{"model": "image diffusion model", "dataset": "microscope photos of single blood and bone marrow cells", "positions": "rope", "lr": 0.0021, "precondition_frequency": 32, "steps": 15200, "epochs": 30.1, "adamw_weight_decay_other_params": 0.01}
Rows from block 5 of a small image diffusion model, named by matrix and row number. Rows with one number belong to one neuron. Each number is 128 + 24 x the weight over its row's rms, rounded and kept within 0 to 255. All counts start at 0. Numbers have three digits each.
Before each neuron's rows are labels from the 100 images, of 14848 (inputs lightly noised), where the neuron reaches its highest value: "strongest on" is what is common among them. Only what is clearly more common there than usual is listed. The data: microscope photos of single blood and bone marrow cells. In brackets: how many of the 100, against the usual share in percent.
# fc1: MLP up (model.blocks.5.mlp.fc1.weight, 768x192), inputs 0-191
# fc2: MLP down (model.blocks.5.mlp.fc2.weight, 192x768, transposed), outputs 0-191

strongest on: smear: peripheral blood (66 vs 16.2)
fc1.390:126161109145125094129129150153184127140097103093154143142128138115136166166112137131133099121145126138111105101145135112118134186149126155121148140170118120115099122096137103128156068144122139112134099142131092101121142159105150130138121104106125181135150121086175099124124135120163101151153136135097177128168163109133130123140130127138126119090105116122127129117106110115119135113168128076154081162130103110122116140112150142160152163128076110091161114133112145167096190138116156120124098127114128120138100161124117153142138079144096118142095141155079069095108150101107167099
fc2.390:128137093117115176101133138112139091127157165092136125094107079089150127129116132131120115157125153192134142140126197123148164163117153139074090145154151108140119150117137112090124119148129105088114162128154144132154109153142077148156099108074114096114117142117156142132168173115157137109111113110116123131124113126128128121120127128134112170115096082133118134134134100148108180123128107120111111102164090126105144121125174074110129117110117107160114106103113144136124100102108076117129108106110169135091118092133098078113115114102107129138107111158126144170182127127136124143

strongest on: smear: peripheral blood (87 vs 16.2); cell type: segmented neutrophil (62 vs 20)
fc1.62:137136164155110122108123120082113140158133127130119144124141098147160138125117164135093128130108111138154155117096142159160132101144099145130140114113124122086126129181105138103142133142137166116160069134153118095137155114140136178171172130096133153130109167123148128092168163156140152144108125122179135155093139175089132111115166110140102131126081081144129142112140146103157109149117176102120143128130151103108127124107083147124117142148157122165107126150127103100089106131138151156111091151156128125105136113102109115156096136176134139164170160089109144102131139117063132163
fc2.62:131126112113129126148079155188133124146109121165141192136144108137165168125125122112128160123101181111122150116104115085079132140137093112139128090098105125122136100147131119144087117140130192082132173172139123117159118108095130128105133138108120139187113110117105143167122122112109133111145081145138155106159111106115089142108137117107146115125138097130109129137119141133145130154172148177154158142141121130127096148130178102156164149191128115118149116110144138102139130059139141122095118094134118125130136139147140147106167173139114105139132138145090128105160116173115154128

strongest on: smear: peripheral blood (80 vs 16.2)
fc1.492:098128135175106092131117120119108147150125116130138129109141116124125158137157152166129085163111092136168161128102093126133125139140121101121110156131137133121146140133100136099129111114151050151118133134154181102135102117114137114097121106115107100153129139157121183096166108117106133099123133132066077107177153104152088140143095164147142102099152139119144152138135105109126138084147100090144133096116094100100119138126112101149094111157190120141103117110120119091102125121102166136129127136147155094082105111131137119094128096139118103124152174163114102101130147113079098112
fc2.492:121133126127164089128109131140104110139136120106161168167130133119126140156151163122098105097122142136106108131140154145123145129120157111163122173138100148144141120118110135131086135126138231089123160143109100120149146129133128124113148130145140133099125120105145088100168096130117140105121123124116062113092109167126178185088144130137121081077161136120177098125152105132137128147152081177129115097115135133175128114156129133160152130138116108123142157117105109093117128106114092130121139112145123095097136114102086122142166125110144137111141059148095108110129133111109149146

strongest on: cell type: segmented neutrophil (44 vs 20); cell type: band neutrophil (27 vs 5.6)
fc1.285:140125125136081160171165112077138096109120099142123127105142136150130119151108102085116132083110101158099161144123120118110146169139147150107128115117103146122152091123156088079119129118116138107149155153140159133118149118148149126116093112124127118151132123110127155138096118120105113137126167141166135106088111178185123125121146182148140116097096113120118115114141122073112117120151088131094109116103119121130145185123114114066132076119133118173129145127143114130119174145151104119109110141095116096099111125103163094185080126099148106135137094155144136103114184145121114133
fc2.285:156111122139145125116121147162120169130145142129158174142129126126147132127130162148102142145123144132120152116140175087111147168122103161173118118127121125128146109126122154136118136098107145109114074127118055127117120168168140096098165092088124140181136163116113124104127112117161133114107149112138147174103143095131117132147126123146141126124152116107159102127115112068144107129155128080117151184094102170111120088133167100110118109079110118137108141154187151179121128077139124132133155141160125193096097133111119122123143129171101130106117148157115101134132153141121124118

strongest on: cell type: segmented neutrophil (52 vs 20); smear: peripheral blood (43 vs 16.2)
fc1.422:141107102093158110101158152096112136147125152145142133084057139149136106161137153137108130107103131094110143127121128158125100146126103089108088134153107136116133133115093140119095125124162134080122141139109094125086115113125111103101096126131145134134105107138175148171119079161136112132102116107110137155113162116166103128102122122113072123184094085115099100164106137178107092158110143129143074116118129104106096149121109130118119143124130143108141138175114122112122139146134170148111082141112124082097156150126115152114118125119108098147087135185114119097113133077137128148
fc2.422:147154147167100091145168170138138136143117149114175128213146139126112159126153145099131141155113113118080112131083139123134125174152146118160149149135091126083111122125108127146143141123103135182104099127120125133050141098109149130158101096097139086123121140096130113141122126107148106166157153138085132102116114133094109116108098131146147130191081087116111147134138126112127135134126118125156145130146119175110174123081086121139136112148156159132085133133120152088146092157144127148098181127115112130141134119143126133116133135139172120149111109116113135114148160143153138138

strongest on: cell type: segmented neutrophil (53 vs 20)
fc1.701:110136092103138113087158125104137120126114124075126125152105119178128156122164091108144136092122107132094072122138136108081113103133138095167120134176172104078125140124154146154121092115087138110150179188154127094089123178105110133122129154122137107087126125130111070124117119110111107130114138127125120104081108169125115115145151111137111100093179129100167129142122120110091158121144123097148134108114144139141131113131110136149136090133126117144158168101146122116147123129112128147160101173137120129090129076113134102158110144165107085114112160139126134151088112122110111160
fc2.701:167108109170097153155148110127140134120149096113136129098154109125104102116115115152160158153132122128161185113113149146103142144150121139077099138127140134119132145120152152141114150086134147119146073120140129143103128066135143127145136121097121110198090142114086187117123122142099114127128150156116095134170152102142131162115080102120141109116162125130159122153132135103128136129142156179112114130129096114086130107120128141096108138095147093130139102104137122127197137150122121140122153196138125154084117164126118143098133139112153137130114046098126137144107114147104150123

strongest on: cell type: segmented neutrophil (44 vs 20)
fc1.280:127136116090100144093125137080119165109158127124109096124129114169141146113068135071137080118140114144122127098094123162125155069134141094134094146155156162130142143124092138112092138083172128147174119113130134106135159105161097130100137143153137136139118101144152114111145145154119106160142143155143163165123116149150127120112180093131100143127154125121143108130143155135139147136126137134151091133139136112080103179149094083156110109088119145108181133138127166111133138141092110130116126149126127150148129108146083150153122076116107136133128117148168135069110132130144147177
fc2.280:114107143120161148137128152180132136135108097136144196073118151101162130186159120138118113172139103141142122140077115118141109197118118147136104135112148132162090105144085159122140161099094143116149112131127122148184112126125133120155161115103162167123114110101093130137116126161145110142115105140118124142110138111120127118107099133176144130106171158134159118173126124114146098120123121118099161132132135142141168069138124087117132126119137159116096138122143108127068143101128144138108133131123092149113166085127155093181128142116157127137150139150092109069141150131146117135