Weights of a small image diffusion model.
Training: 15200 steps, batches of 384.
Data: 194171 training examples, 30.1 epochs.
Rows from block 2 of a small image diffusion model, named by matrix and row number. Rows with one number belong to one neuron. Each number is 128 + 24 x the weight over its row's rms, rounded and kept within 0 to 255. All counts start at 0. Numbers have three digits each.
After each neuron's rows are labels from the 100 images, of 14848 (inputs lightly noised), where the neuron reaches its highest value: "top examples" is what is common among them. Only what is clearly more common there than usual is listed. The data: microscope photos of single blood and bone marrow cells. In brackets: how many of the 100, against the usual share in percent.
# fc1: MLP up (model.blocks.2.mlp.fc1.weight, 768x192), inputs 96-191
# fc2: MLP down (model.blocks.2.mlp.fc2.weight, 192x768, transposed), outputs 96-191

fc1.683:108091173142114160138172126073149058109146129129132086114140169115130117158119109137123147094174139064131157135117137116158117149131131150127189135081134132142095115141100141159143093152123112144098091124094120156133140111132124113113135110120109119144140155114133118166129110129149095106
fc2.683:140090123115133102094099172126174139129150137113127138112163174123103118116124151130179148127079143124116129135117108086186139138168128117134142159120122136121116126126135126145143107197120142121146132131114147110143143117097155102160193118149180121089112082154150131151103142124149112129
top examples: cell type: lymphocyte (44 vs 15.2); smear: peripheral blood (36 vs 16.2)

fc1.367:153129122106139135135151109049113152123110183145152128088130144123106123161153107094102131169126099142144114119156155083125144139121125065166125129088116112152121119152110096147123097144124131114093136137104120048130111114091105085145113134093127150135111137137103132094141132142137127173
fc2.367:126157113153125140138119135102101146147146098128142118164138154136087119154108156131145133115132087118163132124097145178167147123139140088172093116094157161185136177121145153193132121149114109098121147163111128085161112120111118104156125086180135134099185066144138128110156146115131149114
top examples: cell type: lymphocyte (48 vs 15.2)

fc1.347:126153107125104127115124129120131142126138121123105128127098145133150128135097136096097109140103125085070096129132059129165153107093109105065115091103094116132145092142094163132110139096133133103124161137109129114122088169119130128128107121119124145122092140131100180098100124112119123128
fc2.347:117164106132137120125114131145190149135106152110101121168079086134171139152100109111098134127142117082106120130125062150205102147163083101130136115131161115106140117126120092146108084148115134113139145133124127121121199131131119146123100133133122119133151154157133094142114117122130141150
top examples: cell type: lymphocyte (37 vs 15.2)

fc1.617:136137127125121141123118141099134104095090119177124114141099124147073133121136140114124118126194116131129122192128111155172153115166119143101112141100101104167110113145170106123116114115134144133132025164129113143119127138119128113079138147120148147132139162115132121156103070157179114119
fc2.617:131169117111146095171142155175144111155144119126153144128104104109113131114136152161148112112093130134122149088144076076121126136135109134172148141120102159107129117147128120137144185156173118115138221122127117136143121117092168122120167138134164102123132151134112126118145098150128125169
top examples: smear: peripheral blood (74 vs 16.2); cell type: erythroblast (43 vs 14.3)

fc1.204:116155114110130099159086126084136140111149128106121130131126134150130125185166101122103100116093127134107111124151152149159127130140115188170126146116145104141103128115125117098144142102143141108161122133081145146176128100136154123074105105145106163131162153119146166133155134125080138060
fc2.204:138132120143147085153153110176164149146124140128118147136144129167145140067127146090117111117153132126148115132117147125114146178156100150143123140116098150097146110117122129160126099147129144172134143123135126163076165108146141131076125094124080095124122131139137114107128154113116093140
top examples: cell type: segmented neutrophil (43 vs 20)

fc1.567:153091104099144104139104100089126133096120153124117099136173120140134129142150112193142137135094134146166136107101130094134124124118151144139106117131091140134146156158153155156161151128099087112136104096144129103086144109119163104169103132113127160135114121135161163126148144100142086121
fc2.567:119077109133142101113136124133136108155142135115130162123186138066122079117122110110136150121151149133114119152120122088134130148091108144107115128137088127110176152128138105120108110160134103111119157092139129135162146109129159146119107104122126118124080114119155102130132140160130102193
top examples: smear: peripheral blood (81 vs 16.2)

fc1.323:159136165072106132141141141099110111140129148141093120146136122155146133160142110134169088152146129166125135059122132158120104166119158102119112135126152125144116145121123112117106141062149149122138141142123123125138116150155145121107145156119147127147113123131089131127098104119141138148
fc2.323:145116139170099167153089132128170072104138113119100141167148141143153120153153140151087091150119115129128125160146153080121123134132144124124113098149125126143131139135090107124166094209118081125111138138129155103140101127130167138117140131120116110111101096126139129108116119113138121105
top examples: cell type: segmented neutrophil (48 vs 20)

fc1.82:093181150136165137147153141127153108128134151145152126158096088114159134141123156131146116149060151135086168125164135115139145138133145167119136135116151120126146131134095135130082136137145154128126141163135147125183148104135112139150164168111174126154115165129090127183127108115135103166
fc2.82:137203104113086124171113171155135130171143154139141129070121109138172122134138147148134143125156119145122154121135159145114102133149123122102181078172153115121123104115091141132126150143153150151145170126112159154083113117136094094109157112157087115111110160151119140176119140124116098138
top examples: cell type: promyelocyte (25 vs 6.4)

fc1.641:183158196117152096128148112101125140168111185134142131124151095099126131085139148130125128116138158100157192120130127112093148098129126158189088161133108104126134164135149106133119142080119131159167118157169127159120145102120108168114156120136177124149114125114112095127140128170136149132
fc2.641:135140160135134093110162162093127108121185151124141105151146122129154126102156135142111124137102162093093159122124080147096112133129140070133091164127131154138134133174157149155151109113158090115159167123166149148135141121093119130139095111106114145098151121146142146102122142136167125101
top examples: cell type: segmented neutrophil (59 vs 20); smear: peripheral blood (37 vs 16.2)

fc1.427:144138100127103108086093063151111163105127088133118082130102098097106163096121169117142134100132133115154136121109154112108169140078117132112115184091099092135109152123145116126135157151137182126114105178167090119132104135141073136127144097126102150156091146139090107142111160122128151115
fc2.427:094123078123138073118142145111137144152151162134155110135119109177102159111149106132126131098128121127115110138140150139096099119121139130135123199072125134162097151109096084115120087128139113098122132162155133112150161140110073139110142168161112100070129150136126152110132152130148162151
top examples: smear: peripheral blood (55 vs 16.2); cell type: segmented neutrophil (52 vs 20)

fc1.289:125085095116158113095161132089124128114118098117143065152144159179147119099111118148166135130126172102130153132127113088111121146113107140161104145124122120146101216072092119124130106121126157124125107091154135105084122109132129145120105115142116146111130100157158113135121110133112089109
fc2.289:117081132113097109116097112162151166109172143130116130125126195115128132149155096137129146118138154124113140144128116122164137080130090164138119072141118123109150222112082102101121130109134165105136140121114130139160148118117109129114129121160122114176122151127170140151149120116115141141
top examples: smear: peripheral blood (39 vs 16.2)

fc1.580:096093103162118106142105143078139103146111173149142092090132068117135126114149100107114133131125166153138141115143146150092087145105110078123123177134139131128136151137141120117124142089150122130111255110133119141148128162132131125147114106117149102121115096111105105092136110148152107167
fc2.580:152086081114156080130135106171155127090195096126136130122105073091088117126118103123125159093111118123145131117097086105147144118125109110111159149110100166130121099135136128127116144204136081124134065130129142136150155117134177140130125155108157122122130125112103167136125114123159126103
top examples: cell type: artefact (32 vs 9.8)

fc1.308:160116142122087106157137126135121186144120068150128112140118153167117118090146172111091132122090134107144115108089118114100144147126174117153138149089131127144141119121127093188156120115122182145173110143147100146151141174103143126129131136102132127123134128142119151086093115156151150111
fc2.308:109126141167118158092154084120122130113129135143122123139121156165115148115144154103103155149132180131164125155106130111140155153113127134136119133134162140145124108132157149064117097138123124119103158165130172184116141147119139109080111114122103112146186110160115123138104120105137112116
top examples: cell type: artefact (27 vs 9.8)

fc1.495:107136135132150106134137152093111062119158121126155100130124144155094132115093136120101103150140119138085135145134123151136113162149102122137091100130129142091114172085143105102114108136132163086135140088158145158125138123117113162134128107113153158138142121136160128117138137103169137055
fc2.495:155094108136072122122112137111109133083142116117142111127147170134149113129132140144128123093120113150125122140160093097107118130116159141095120060161107147139118223092078125094125167099128142149128127142122136122132131118132095137143159111122151147152109175121172159164126116129095157142
top examples: smear: peripheral blood (41 vs 16.2)

fc1.250:119150120120172097133121083091116124147130186132141114123117126093105132135146138102101126126133161134149164122123135170155154114099129139150162118053099129142128148086135154142110134126134143095099124152120149131116177134117107165147126128135137106131147121117151116118134120177114128115
fc2.250:121124128170145123118107089061132108120146118141167142129115132147131137144134099119131135118128108196146139148150139104159093129133125150145082097125139127162113142101119114154126111149145162122126136129123101087140114124142112142115110137129148075137138176141166123112125135145150177194
top examples: cell type: lymphocyte (37 vs 15.2)

fc1.45:088096135122130135117170119101123119113096189143104155105132155135138085147132102070113111135110133117050083097143107140158115166135097133124119117090149109132144127096146117145146099139110183109107117115110152137131122155113129164104098179140120145128122173125134133095109135140079138135
fc2.45:173098149107097090159064125126104106143080114116158154098152172133152134149157165164090164112118134117094138094091187149114113107157175165075133137127119170133133149105135111127119152147166111125104147169097104128161126114091138120123145140132140108111138101174118129127135153125116154145
top examples: cell type: segmented neutrophil (47 vs 20); smear: peripheral blood (38 vs 16.2)

fc1.716:162083089129129124130121136140107118109148110155092072100113089103101114124145114148136160149115130115118106154101133101096124125121107109097145120043110122134155131161097119098109105171169123151147126142122120145159122155131137147133096092122109130131130123132113107124136114090119073167
fc2.716:068100116130127133142149130149110138097137176130093167094105087135077097154159141099168172120125124108148118113181166128119115109136114105133156105102113115134127123122100141123132168121100116150177114120081140124079124120122146110163111120100124139119153133136141121127134093124101071159
top examples: cell type: lymphocyte (46 vs 15.2)

fc1.87:152159165123157132092158113137150115133170115105146209118128119139124137097130141176140139104155165145125167148124122145113122139137109126119116124147108163158133125109135152142117156146050078119123116133102118154147137106143102109102120119098154141125168132155162130160112154146111115150
fc2.87:129174131138098171123077154122114154164141142135121062116099096125137146110104168080112124125119142137128153128137118116163139142120145122133060109178132114153140104116113094128149077117188138159140136129099133150108085109125090115110105111118137136143087106118134133147121135125107095128
top examples: cell type: blast (25 vs 6.1)

fc1.170:128121135151143137149148109144148161112098109144121121129121059115120151136134139136126116217094076120096087118142103151103124191129137114151101136121138103139142153145127107124108165080188099146130139147140118141125150073146128136153099118125123138127150141118110133141172159151140141175
fc2.170:105111104148113122148107160114129127133155118138147119109098080112122111133125135128113129111126096079127064129129141116130138108127138143147109133139173113121144152163101119170129131128101143136151154105083107133098132105132108111085110153128115127108119148105150110139119166115113111131
top examples: cell type: segmented neutrophil (45 vs 20)

fc1.322:106103127175161116164133157081180127131125142145192125134152130123121147056151108134137117147122161117104128119138113143152094151141154139171130131090137138177099139142156160156122131121126108122159136140109139131133135120123125133126138137144141171130052108125148129136148098102152129151
fc2.322:134130108098109125109145122151127132129109130119081119147142128125137104187137057122131098137128160110117107135119141138150121098129111144136128133150109076080162136168161146116146139147091102118142132120104137100121123090165118117141134114111140094127050115128151134124144099115144095112
top examples: cell type: segmented neutrophil (42 vs 20)

fc1.140:125172101140103147087162141141125088106118139138165114149160154133119134130144133123118136143134139109123160127146118152084193127112138143104129157110117145127140124132081115135132140148146084115120143160149121129123132132117113160101139131147188162121147101133138149132089130162135101135
fc2.140:176164124092150113091108115092123122184115148124119123121153148123117129095130110108107187081104135115089204090086147135127121144118109073103132121141085157131122125109076136125103143093129118128093109180145108145143155115101102111113120120110102120120120115132145167127121137130118118137
top examples: cell type: segmented neutrophil (81 vs 20); smear: peripheral blood (50 vs 16.2)

fc1.678:138147144142089146161141112185152074149120119147120116131128150120138131096142103122148176148113150150121179137119135118124101155131131096128118122138184088147145181124158122116147150112155103117148119124139050115142146100143171099129100126126128110097206127134119155131118141100123128127
fc2.678:125128141125143100172132135105131082091128110100178117117113137137129087139070115110099168118144130133122168109119137115112109117138148124129154136125170134081077162149148121137115110133089151084112139080129099124129141130131157074100122144140142120155172135107109123114125104101133173124
top examples: smear: peripheral blood (64 vs 16.2)

fc1.248:135152136124106128133100095179157125121133133113136150161121080142116150158113123143166130136145156131103092118131097084130112143134140119130127128142104137154111108123139160109114157141150125110103122104061167135163098157125146111122142130113187148151102145146077126123134159180108114118
fc2.248:100137127113149120110123155134124137149125110151100112107124101143123161098117152106133115119143154130104113139109089143121127149142134134136119130162081166049161116125118073146140081114130097144110123126119121130103167130157119138132148068165163135111144114121106115139120145094108134145
top examples: cell type: erythroblast (33 vs 14.3)

fc1.130:169145133105149118132118128152078131132162110101116134151105159122113110131158128114124161133179144109139122138099112127116154100135085123163138161100093113098133109108120130088115090137119102124093103176088111077109135104083130105096149147109155163139102143109129134102127129140140107097
fc2.130:145152165145142097138150142147102107095143068123135166103142123109132128073124174125158109130151122128150154113110135100103115102111114081164118164070129098109136120130094146130148140129141128119105077142180167115172124120143140122128136115102116103072108069108112144114102136135185111152
top examples: cell type: lymphocyte (40 vs 15.2)

fc1.107:138146113120121100124126110070163150098052172142099148116147145138132131154123120139136109106122178128119145124139120178120122138097127068108114125113137116121138127109120112162139161150178116050102152116131134113133146107124161145150108139135142160119135150142117129117130109154106072149
fc2.107:121134129153098118148123177155156150173120130112118112098156130137151112097147145123128145108127167116149189097154128112132085114139113078100135144153142139127130151097137132116123182109126144150098093148117091152139153114134145111108123104139140129104137149110117152175110114129122169102
top examples: cell type: lymphocyte (34 vs 15.2)

fc1.443:113098151142134146127143180116155125117127135127108134122100115169126103125121116108122128120122131163135077107121116126125117117129111163111077153120132119130138097089090123127140100120098127149167120103161105123118127136125103179120150107118120158125124100160148134139144166128118127117
fc2.443:142063126127137087079105151135147136137090106118089095128091098121130105127107160092131134157119150179133094137134184129097139149128100133144081125156080130143112127068086118136114099119164180126142136110142133113137148116116102120140172156136115111134108181137135138156168141118106143117
top examples: cell type: segmented neutrophil (54 vs 20)

fc1.23:108174125135148115123105136182162079114119134133106140130093105121144103092150116135072164077157119097133149161110125150114157111145136159102140148125104120139109149116132115136122131107151148133162098126157104125153134134104140146080176123113125131132155158113140127113103119105129122153
fc2.23:147143099120118130176163189136099120123107097112103125109117163116154119136116118137120102139116126083125116109114126122137134162118098143135139161125096121156135107121073139129106115193104114124120161114149138159113113149072134088109152132171114102148120123130117159082129095125125113139
top examples: cell type: erythroblast (35 vs 14.3)

fc1.287:102126126107071104127140152161140172151146125104150134121112170143099121126136146142118175133132115127130122130089126165154129084143117159107137088121100204070114109140102158135138128113108153126085138121129091133156125121134095105117162163095103118128127152124149133105117122149125118132
fc2.287:132104149117173124097184076102150126113142157105123110134121145165092129131133122090148157143118125119103144107082107105126107114125115136135148124131135119154131128111171099139154145112160120126131127115103142119108138142126129108151134112144137106103107132123141134125160127103147115152
top examples: smear: peripheral blood (71 vs 16.2)

fc1.748:121124124109119108123113100107104141125135184108132127135122114130128095141150152148105137136135099145113140132117152124092162131155143126122095133154106121107140178104141134121115128150144146095145118127162102038122133127102119145149135110118106182136182171126159134145167139166130102131
fc2.748:106070117156135090114102159092089143122108100122145103135110105138146140147129123120095117127104090163167118147163175104110116080136145142114089135138100126157127144085130095100140125107136153142148127159137116151116129106144147154130123133099124108148126182151137121169158096153073134179
top examples: cell type: lymphocyte (35 vs 15.2)

fc1.36:141129116124154134118124126123119133102108125132083134090127153156113097136144125121078105147091173126136132086146138133137108164114127094145105088102103097181140113154155156142127119131110178135147115099125134129155152135149130140158093154141163134115148157100098130086133136108110155158
fc2.36:134129174128131116093099104083129149160168148147105113104117129161161145122089122104158151092188161114114143125073146154150133104118123122156139128075114090116144152139136139149132055120172155083123123138088187125120067149176115134158107125161149113135145142139114136110119140104155136093
top examples: cell type: erythroblast (32 vs 14.3)

fc1.450:143196159125190142151163147098124127145121137119108146088101145189169114097135128176174145138107157120137157082083120120121175101109134134141097117163112119113097172171121114125116146154102150114124158188170139125129130108139119168128136119112157153172136123119138120126132131140066127135
fc2.450:156181148136061147071112111143138113154196130119133113117099049123188131124110142148099136122148153141142178158112143091140123145143139095119101103164149101129148164155195110112110096120141124143135095121144125126112122121100126137122095134134134120030120118119138138125111123132108112167
top examples: cell type: plasma cell (26 vs 3.6)

fc1.164:140131118162127149127125121131153131152159106105119152081134135127139106148145105139121112140140124144089116132103104089150145153118098116082154089115168139164101136168121103106119118124129127169128130104113152160140136147141123145150173126119139131133150170107142106100126102126113122110
fc2.164:114107108178142144136103106138121126108107116140154123151104130134150128155150086111151096136108120170128077129178118103125087111119164156088166071102102141161095123143115150165133126120127102101127117107136101065115122130156097129123153157125098119121136178122130108114121064126152124186
top examples: cell type: lymphocyte (41 vs 15.2)

fc1.313:127128139120106153109127108141122159130137071122126144177127105150113111131129127065110147077081191114094111108104130106149126129129120131122089151101111117123141168118106115136098153102158151067145129136134124124129112132163138162165150126149144137140134145126163166126131148139098160147
fc2.313:112131140127136125118153117121151121116107096156112102081094129123093124098150081150168133110163176119089143141139130157128110147101126122126090156103151117106080160137121113105148141147128105099085135125064126114110151147147120152110139109138129103119099128114141154111122165083139189120
top examples: cell type: erythroblast (36 vs 14.3)

fc1.582:140125145119162101154158128175129104119150138109107088130142147163120154133124136100135101150124147127161119105133118135099176141141157166160155139125158151127088145146111117162138124134146147119097141144139128140130146106132121099125115137151129181128154099093116137130164127144156139174
fc2.582:089124155121109107144075141076118097104122116101141148157126116141103112130178080116078097180132156123101096160097152129111144147158112156139159128146170096177117146102126157116085160138119163122172124151154138124148158132118135104106116147108103132148153116109127110111123121099133076141
top examples: cell type: segmented neutrophil (49 vs 20); smear: peripheral blood (42 vs 16.2)

fc1.543:185148154147125140200122138102108128167098154113106120152120149102128141139130096125114108133104159130127125037091096113136134135126177094168124119115124107123139131141146122131131093149137123129176141089102133145140137126110103144173146053143143111100099128154147126157160186108154139133
fc2.543:149130171119125126173152135137135117149123142135119111150085188147124124124136119127104113144110137189072143141097141112085061139138117125134134129116127124140123107114156114135096149088154142151143150127097138113093138135133113068129148122135107120107118131125129143150133100121123110123
top examples: cell type: artefact (28 vs 9.8)

fc1.596:134125105108126163112125101115119166143089108164132143106156121139125101114103124132154187176137170141118126101133139139133095176098130091151145140148097066151141181138194123106128153169179146124140098141127134137141114139133120098137103145134083158100117112155115112091126197144138149130
fc2.596:128115104139126141089082166147101159141187130116110120117130160133149138149155149127135143119107093135124151144124109086130155114121183094122143174159115129115101163136134114215121070098103121150169163134081135155145097128180106086082100137124119117135124106106108143136133133102117140055
top examples: smear: peripheral blood (98 vs 16.2); cell type: platelet (41 vs 1.1); cell type: eosinophil (25 vs 4.2)

fc1.537:102122130111121139134124132089161130126113118122108082128125155131091124193158124086140117126096148135136109106095111151166127100150144123117123125125121136133117083165128155128100126154115139167129125135121094100134139141149122169095160168138081128126116140137127178146099133119086144136
fc2.537:161156115102115122125105146142169114123125105136129132135152155077119095095153139111120122124163177120104163136139093152192100134160078175095092136146106114138154120161126128114124103123174127137123133139161153113159168115114146142159115108146106126098073086143162155131113175121146130165
top examples: cell type: lymphocyte (36 vs 15.2)

fc1.423:120139120121125119153090137178108112136090114164133119164105105116093110104148113146158133121118122125114096132084135164126085139164148104130127105160161099124114132116148125099101130146141117089138116128128149103146134103133101122125118174101127126144116137121099116099120150170126078108
fc2.423:141078175141105151143139094150119109134121115128100128102144168141111124121148148179170111149163122181124119166156145135117160176115109111145134157150087105132134086133107125079152137192113114122142143135146137101131103132108091163129114121157090127116133125146165108087140149112161123135
top examples: smear: peripheral blood (62 vs 16.2)

fc1.508:159147135127129099116124175125114104121133145135120134122144117121131120141163126139150145135122126159132138193022098167140111134126128156136109085117134150136134120117114138149138112077093075084172141138146109139140131099121101123108139092112129137128079107100143126112123131149118124100
fc2.508:110110104125106156094117107134126139095132119132132119118192171111143106126127155088117105139109119099152120154150093113084124120106167112092099129153146113136133097116121145066137140202106163156137142118148130113132126129182074121109138115107150155186104095121105114113110134122097126134
top examples: cell type: promyelocyte (27 vs 6.4)

fc1.242:112158109164126129139098090171160130122118088121131131155117077139121080133111122129138148121172177169129142153115126133125189117145136132110141118143119162162119118115117140148122145128095149118163120124104121139127093152137129148155103136129164103137129115129127137109100166140150129180
fc2.242:119146111098141120152099144115109132141117075127131125117113102104116079091154094114162160130101172139117116131122124123122104160191140124121140136128121113105158115128122069085126109116168085135083108159149124139143171157135113127126125086127147081122151108102132163085134167120115141119
top examples: cell type: erythroblast (32 vs 14.3)

fc1.672:178143125130130164117122139127120114130127113093099173130129115110135116138137124136098093150094147147131111097096146114075148162114124119057137093142148140165133108137083151128108099129133132163111142131108118159104132138133121136115101158102118102116165155122160125114135130146112113149
fc2.672:078116154110120101104106129121131091138107151147157120099146145146132134100092138099174149128097129081112114132116163164126101122141112110119142089124110120126131126143108096127121170128096141122146136127104127127106100145134133158156181141181121106146129139145194143156182128127129124128
top examples: cell type: segmented neutrophil (48 vs 20)

fc1.718:137122142110116127125155148074156178153130164122134111162141115156124131135129138085139148154118109072082094119138129131129050186153119109192114095152125142088130132129134169126159102150124100140112133100128127129096122111104113146131144101131135109137114139126072095119151086116107130120
fc2.718:148103143110145076124122107155146157082151136112147145127129100168106122110159137146159141104150102097109127106110131124120108127124129116112107105137095089148171092156109109121107126133168155148145135144102119101140104163109112153112135140116122139113142166098084122155102111111120137123
top examples: cell type: artefact (25 vs 9.8)

fc1.84:113090077116133121176087156131109122108075096127139103109148157085117127113163146132185124113137109156109115142116124118127113165119162157104109119118136130153127137125156113120127107113099138118123046121126164163110142114111137101137155103110137126112096145103110078122102131148160135150
fc2.84:117184028147129119149096111166125158103155127124120136117137080141138115130168132103112109110072100179119117126123119135145133155121096105153149127121111124117179115156104126137151149141127076112123171136136121160137149108156134107097098127135100125160137093125096110131110117137143086111
top examples: cell type: erythroblast (35 vs 14.3)

fc1.1:136164119125126121147157113123127130147123104105116069136116177149126072131159118120058106113166147129143120092104100116163157106132170151174118173131110159072104107145093127164159088084099133121092150118129139145113133126150161154137089116149119125114110112108095125095119123149141140088
fc2.1:127158096149124133146073136142102122120137128138161159130136180124147079127161115152132120148095147124095140136101074151132104141134109128130091191098089069174173081123094112102113170119148137140115130149131133150166145159123154120160111110102123145138128131134125137144084124102121085121
top examples: cell type: segmented neutrophil (41 vs 20)

fc1.723:091135099106128126140130200178110111098108125109132125064151122112116130114091122136141170053102138144137111099148129105119095140170139155128127090115148138124096133129134145115152098165117150132086193136129127109126150110051102148168114123115141103080122133138108155092148142128146149098
fc2.723:148132058143113129117122086076141120150183106136125119174149126130119124121114129073137129111101142156119093168122072110136120104134119130136159113134109130134145088166089129091070128158117066129117162161127119109133103121109144139150118129150071121131102121144108097091129131131141150127
top examples: cell type: erythroblast (32 vs 14.3)

fc1.636:109179132165105135120118132143120099116175123174120116095123128148122125143112130113126159145134161117114127167129119119132136094101067140152136118144168106099148115136123116058117081144132103150147114143115103090142110106102161139135095126133136094137114144106102181114145171131095144101
fc2.636:127142143125160135129138109148157101131116109098121126161129136077118120131105143129157129096120144127162149101126109107149160137151112152178111124137159110169094123142086120151155175130145191134124131138133127105127151161107148127159102143115127102128138127086105151112128191092081131134
top examples: smear: peripheral blood (35 vs 16.2)

fc1.650:148154174086164104202111117126125135169129156126130109135160082105139130139141117119130102136084120142123107123127133132095151106138121116122136151145124113124118131107104146119102130117146168136171115134129141135128101145142096154095119111111129118084094127113106109179111168107117109120
fc2.650:139099137153127144145168144106122101146129099129138106145115147115162161116118131187111118128140119157143137076122114082116120155121117142174136167121129129123113097101141126130118169142167119134122179133161141149133119136151110132110144159117080127144156138123131156130117122155180098096
top examples: cell type: artefact (55 vs 9.8)

fc1.123:121130147146166150175116159087137116131162120110108137094062106130144143158118143061119132135165126095119125066133130150166113149125157156123126106118139126177089115136169112127135127122122145129127129177129122120125134097106163119135115127121146124122141161110150124160171128085109117095
fc2.123:123128124116123158155114131149144149114103126152123151148084140128152105109159115162094126129128129119117125180153118102138110101176103186151118120156110105134171095129156131117122110156136117147122130181126121136119145167119158133120107125145096147165101150087117166155106154144107083112
top examples: cell type: segmented neutrophil (47 vs 20)